{"arch": "unet", "train_examples": 22605, "crop_scale_min": 0.7, "translate": 0.06, "task": "denoising", "norm": "groupnorm", "channel_attention": "eca", "widths": [96, 192, 384], "blocks_per_level": 1, "block": "plain", "upsampling": "nearest_conv", "init": "torch_default", "lr": 0.0042, "beta2": 0.98, "batch_size": 192}
Rows from block 2 of a small image denoising model, named by matrix and row number. Each number is 50 + 10 x the weight over its row's rms, rounded and kept within 0 to 99. All counts start at 0. After the name is the row's rms in percent of the matrix's.
After each channel's rows are labels from the 100 images, of 14976, where the channel reaches its highest value: "top examples" is what is common among them. Only what is clearly more common there than usual is listed. The data: stained colorectal tissue patches (NCT-CRC-HE-100K).
# conv: 3x3 conv (model.mid.0.conv.weight, 384x384x3x3, each kernel summed), inputs 128-255

conv.99 065:51 57 55 59 48 54 51 59 65 53 57 48 40 72 58 64 50 60 56 44 45 53 54 46 67 26 46 53 49 67 26 56 71 52 46 55 53 42 45 51 54 46 45 49 51 43 35 52 64 18 58 45 43 63 52 46 56 67 33 42 45 57 45 54 47 56 54 59 40 50 57 55 39 52 37 55 57 55 58 50 56 42 49 57 26 47 45 38 42 52 53 44 67 59 61 55 41 57 55 50 25 49 40 58 57 66 56 53 54 43 62 40 48 52 45 49 58 42 38 67 44 52 35 67 27 57 67 49
top examples: tissue: mucus

conv.371 061:49 52 56 50 64 56 52 57 47 51 54 34 55 64 57 60 48 58 54 50 32 47 67 46 57 52 47 57 55 50 31 61 69 57 53 71 27 41 51 41 54 53 46 55 65 54 70 60 43 31 61 41 59 63 66 44 39 67 44 53 40 41 40 60 38 66 45 52 46 36 59 63 45 47 32 57 40 52 41 40 51 46 42 68 50 42 52 63 60 53 50 53 50 51 51 69 49 55 43 64 28 48 52 54 61 60 51 51 56 43 47 39 50 58 42 61 59 42 55 49 50 67 32 39 54 59 52 59
top examples: tissue: adipose tissue

conv.65 117:65 52 52 34 42 49 57 47 54 48 52 46 64 55 70 47 52 56 59 44 39 71 54 43 59 50 48 52 38 49 47 40 44 39 51 46 54 40 43 58 68 48 57 51 39 43 40 53 64 45 59 62 67 47 69 36 28 38 51 56 66 49 50 50 44 49 55 48 57 53 57 47 67 65 35 55 40 63 52 38 65 68 65 53 38 51 41 50 28 38 52 33 39 63 54 60 46 60 55 47 37 55 50 37 63 52 50 33 55 48 61 40 43 46 47 47 55 57 62 65 41 49 57 64 69 68 23 46
top examples: tissue: smooth muscle

conv.307 090:40 36 60 39 38 60 54 56 55 60 66 60 72 41 42 42 43 66 44 32 30 40 69 61 46 54 40 56 43 43 62 36 50 57 69 49 46 47 60 47 66 37 36 64 57 51 54 60 42 61 57 66 57 62 68 41 42 56 51 65 54 42 39 63 35 59 39 54 49 50 56 55 48 55 41 43 62 64 31 40 50 55 55 35 38 41 58 59 55 61 43 39 48 56 34 42 53 42 39 47 37 57 50 48 63 51 43 54 48 38 48 49 40 59 39 55 61 46 57 48 52 58 55 31 49 41 55 61
top examples: tissue: tumour epithelium; tissue: adipose tissue

conv.348 136:56 58 75 39 49 63 50 56 65 38 33 41 46 61 99 45 38 56 63 53 37 56 54 61 41 53 46 45 47 55 62 52 31 53 31 56 44 56 58 51 49 48 60 45 45 46 36 43 48 52 48 55 49 61 39 57 47 53 57 62 51 37 32 72 54 48 53 50 50 51 49 55 50 52 55 47 42 59 50 30 49 54 58 33 48 59 65 35 43 64 56 39 46 49 28 53 60 52 61 54 60 51 48 50 68 53 47 53 51 30 67 32 55 60 47 38 53 48 58 57 57 42 56 48 48 63 49 46
top examples: tissue: mucus

conv.13 081:49 49 45 31 40 52 50 41 49 48 62 30 45 57 32 51 60 42 65 57 56 60 42 47 58 40 57 40 54 61 41 69 50 47 59 64 44 51 49 55 56 47 51 59 61 55 54 37 39 54 61 75 46 59 74 41 31 43 59 66 48 37 51 49 35 49 64 45 50 49 50 54 53 70 46 46 32 42 55 25 50 66 62 62 45 32 26 56 45 48 53 62 47 58 60 54 49 51 69 54 45 49 58 51 41 68 44 48 60 53 51 40 43 48 60 36 67 38 62 51 45 41 30 55 71 50 51 53
top examples: tissue: mucus; tissue: cancer-associated stroma

conv.129 106:40 50 75 61 57 62 55 54 46 51 59 56 42 62 80 61 32 30 39 49 42 58 54 63 41 63 38 45 52 41 48 57 59 52 54 44 59 46 50 59 54 46 47 52 53 62 68 45 44 42 42 32 60 47 58 44 50 37 47 51 39 35 37 68 51 53 45 53 68 59 37 45 59 43 46 42 42 59 52 58 60 52 43 70 56 61 44 55 61 52 48 46 36 40 47 69 39 47 43 37 42 51 43 48 59 56 59 52 46 36 59 57 52 63 51 42 50 55 36 46 44 45 34 51 49 47 40 52
top examples: tissue: normal colon mucosa

conv.150 075:36 56 49 46 45 49 60 33 63 58 44 36 30 46 47 62 42 50 46 38 63 43 39 47 63 53 70 52 62 55 62 69 30 42 44 61 53 51 47 66 52 40 50 69 47 65 47 49 51 28 45 48 66 45 59 51 48 59 44 68 56 35 51 47 53 58 68 57 73 60 38 45 67 41 65 37 27 41 37 52 59 67 51 52 53 61 50 38 50 43 49 25 34 45 15 53 54 44 54 44 52 48 41 67 42 53 47 54 39 51 39 60 46 49 54 48 48 56 46 47 40 46 55 47 22 56 54 64
top examples: tissue: adipose tissue

conv.190 097:65 55 42 45 50 47 46 49 42 42 40 55 60 47 49 55 58 45 53 52 65 29 37 50 60 46 60 53 71 65 37 48 67 53 45 47 49 47 43 60 32 70 44 35 53 50 37 49 53 58 37 33 40 51 33 59 26 64 46 54 61 43 58 42 61 58 59 84 38 53 41 51 40 52 42 55 61 39 52 46 39 62 50 56 66 59 78 50 68 54 50 69 63 55 57 46 50 59 47 54 52 52 31 63 35 44 57 39 51 58 51 54 61 52 54 61 52 46 64 51 57 59 47 54 59 57 64 46
top examples: tissue: cancer-associated stroma

conv.276 053:58 59 65 59 59 57 44 51 34 53 82 45 60 56 48 43 41 53 51 54 32 52 71 46 54 59 52 63 37 54 30 37 35 57 79 54 51 50 59 49 49 53 64 57 43 41 35 68 52 58 56 54 43 57 55 53 52 53 54 53 69 53 31 68 53 42 59 45 50 51 58 56 45 58 49 48 48 60 52 46 48 49 42 46 37 46 58 56 53 57 56 59 55 48 66 40 39 55 52 44 40 44 58 45 81 59 46 54 50 33 48 56 48 53 30 60 47 56 51 45 42 58 48 70 61 54 48 60
top examples: tissue: cancer-associated stroma

conv.188 042:36 38 69 65 46 61 60 43 43 57 66 48 57 42 64 60 43 39 54 40 33 64 61 52 53 47 59 45 52 45 61 54 51 41 67 41 50 36 37 49 50 57 42 55 34 33 34 48 48 74 43 52 56 56 55 35 49 31 30 56 46 46 34 68 41 45 53 50 63 53 48 49 60 54 54 50 57 67 40 53 49 63 60 49 46 48 57 30 46 37 43 51 37 45 40 55 58 48 44 43 42 58 59 43 64 27 50 48 61 36 64 41 50 55 42 45 57 60 46 49 66 39 62 61 71 64 39 54
top examples: tissue: smooth muscle

conv.114 075:66 45 56 37 43 55 43 54 36 61 40 45 47 67 70 40 43 41 68 41 33 51 60 58 72 52 50 52 39 47 24 55 57 56 45 69 31 45 45 51 62 38 58 66 52 34 50 62 49 49 57 49 42 54 49 36 47 57 56 48 57 45 39 60 38 57 42 50 46 42 62 61 45 56 51 59 39 60 66 26 44 59 52 50 34 50 53 46 55 36 33 63 46 51 73 48 38 35 41 68 60 55 55 45 58 62 47 61 57 41 42 41 26 57 45 53 53 50 62 40 44 58 40 59 59 51 47 69
top examples: tissue: mucus

conv.82 052:30 50 66 59 72 61 57 61 55 60 74 50 58 53 51 53 48 61 47 42 31 39 75 46 43 43 36 57 47 45 62 49 46 47 73 50 35 43 55 40 61 37 41 74 56 53 53 66 41 34 42 52 56 57 46 46 45 56 41 55 55 47 30 70 48 48 44 47 53 40 64 61 51 49 45 43 65 58 47 56 49 35 56 58 42 54 54 56 45 50 48 36 39 35 36 69 53 37 58 53 40 46 64 40 71 59 53 61 50 33 43 52 48 54 35 64 48 52 40 49 39 67 43 40 42 50 44 64
top examples: tissue: tumour epithelium; tissue: debris

conv.66 093:33 49 45 49 45 52 48 48 45 57 69 49 47 30 17 53 53 46 46 58 67 39 41 42 42 41 50 57 57 57 55 46 63 58 67 44 48 48 58 40 41 43 43 68 62 40 65 55 53 38 66 44 51 57 40 53 55 47 52 42 29 63 51 47 53 50 44 46 35 48 58 55 44 49 52 48 52 30 39 58 42 60 51 47 43 27 49 53 44 45 54 77 51 48 54 56 53 49 52 52 53 51 59 56 43 40 42 62 53 52 31 53 43 50 46 69 51 50 49 45 55 57 51 46 35 17 55 68
top examples: tissue: smooth muscle; tissue: debris

conv.245 183:61 55 49 33 85 44 57 46 59 52 33 50 51 78 64 49 59 45 62 35 49 56 47 47 43 34 57 46 50 59 57 61 42 46 35 63 45 44 52 47 58 46 52 53 46 54 52 44 46 37 49 40 59 58 41 48 49 46 44 51 47 46 52 47 47 53 56 52 60 43 45 51 63 60 41 63 51 49 64 32 54 27 54 70 55 66 54 43 51 48 49 29 39 44 56 82 45 51 61 62 53 49 57 35 49 68 62 50 50 53 66 48 45 47 56 43 59 47 58 62 32 51 37 64 56 77 34 53
top examples: tissue: tumour epithelium

conv.23 088:39 41 44 55 50 48 51 44 65 55 51 47 42 59 45 50 54 60 45 52 53 69 46 44 61 53 50 43 61 50 62 70 49 40 50 51 33 57 47 35 58 43 47 52 51 62 59 42 52 53 56 67 51 46 49 45 54 23 52 51 33 46 52 47 40 33 66 53 53 48 41 62 61 62 56 38 27 45 63 55 48 50 67 47 51 41 35 47 31 48 45 77 54 55 61 54 51 42 61 57 57 52 68 39 43 39 49 52 55 52 37 58 44 43 56 36 64 45 36 42 59 43 50 54 59 29 48 42
top examples: tissue: cancer-associated stroma

conv.285 113:60 58 76 39 56 61 46 48 59 41 60 56 46 72 71 51 36 33 55 62 44 56 49 56 52 63 52 42 56 44 50 54 50 53 48 39 52 55 51 56 40 60 56 42 50 44 45 42 54 45 39 22 49 51 41 58 20 40 51 40 59 53 35 68 57 51 49 61 56 56 30 52 55 58 40 54 51 47 55 46 56 64 53 55 61 66 47 38 51 52 55 47 44 37 41 61 37 60 43 48 64 46 44 46 54 59 58 35 44 32 51 65 61 56 56 36 62 38 48 65 40 40 52 63 40 49 42 36
top examples: tissue: mucus; tissue: adipose tissue

conv.135 120:51 48 63 53 50 68 57 58 56 55 68 53 57 44 59 52 43 46 39 54 43 47 56 55 38 53 33 57 51 33 48 42 59 54 61 39 31 41 59 40 61 39 57 52 57 60 46 59 31 57 66 41 45 54 54 41 45 48 47 40 46 59 31 70 50 50 30 35 40 36 61 66 43 50 56 55 61 60 56 58 39 51 36 46 32 37 35 58 55 54 50 62 55 53 67 49 49 48 43 57 37 59 53 50 57 48 55 64 52 32 59 61 43 60 41 57 51 48 44 58 45 46 45 54 59 32 53 46
top examples: tissue: normal colon mucosa

conv.176 101:59 45 56 48 64 59 51 50 43 40 51 46 45 80 64 56 50 34 62 54 50 66 46 50 56 51 54 49 59 51 33 65 61 56 42 46 32 43 42 47 45 70 52 24 57 53 55 47 45 59 44 26 52 50 60 49 34 30 44 36 56 57 40 60 47 50 53 56 49 38 43 65 52 60 61 60 33 47 57 43 50 45 39 72 65 55 48 54 61 51 44 62 53 43 67 69 44 61 46 67 60 54 51 36 46 55 49 29 51 41 54 41 59 57 52 49 46 46 59 61 46 50 39 54 73 73 40 21
top examples: tissue: normal colon mucosa

conv.9 103:42 39 50 35 35 52 59 47 45 52 52 47 54 30 34 57 55 55 45 58 38 45 66 45 55 48 52 59 55 62 65 40 46 36 47 34 54 42 58 51 69 34 48 68 52 48 62 63 67 57 67 62 54 42 43 39 29 50 61 65 53 38 46 55 44 43 65 56 43 57 54 45 52 49 42 33 36 56 35 47 50 75 71 31 42 30 45 50 26 42 51 43 46 52 34 56 67 45 61 42 41 58 43 43 63 45 41 52 55 47 47 49 36 49 31 59 46 63 58 60 53 60 59 40 50 30 40 59
top examples: tissue: mucus

conv.321 106:34 49 50 45 44 57 65 56 63 51 39 58 40 51 48 74 46 58 44 55 45 42 56 58 52 55 41 61 65 45 42 56 53 52 34 49 43 42 51 49 62 38 49 55 48 43 61 61 46 59 68 47 41 28 48 45 44 63 41 39 49 56 47 52 43 27 46 44 33 42 53 59 25 51 57 53 35 51 29 47 37 45 49 42 41 38 45 43 34 55 52 52 55 57 42 49 53 47 44 59 52 61 45 62 55 52 40 52 52 47 63 35 48 60 41 61 32 52 44 60 45 53 52 52 54 53 62 45
top examples: tissue: normal colon mucosa; tissue: mucus

conv.375 121:49 49 35 44 40 41 45 59 73 53 34 42 28 36 35 51 58 50 40 53 69 42 35 34 26 38 53 43 65 48 47 66 55 54 30 61 47 58 57 58 50 44 48 54 56 44 47 43 53 36 55 62 40 54 45 51 46 63 51 25 41 78 63 35 50 36 51 44 46 41 51 51 42 43 53 70 54 34 52 50 47 58 53 50 63 48 36 50 32 56 46 50 51 58 59 40 44 44 55 65 74 54 41 69 35 58 58 55 46 63 43 56 44 40 60 44 51 42 53 47 48 37 54 44 43 44 69 56
top examples: tissue: tumour epithelium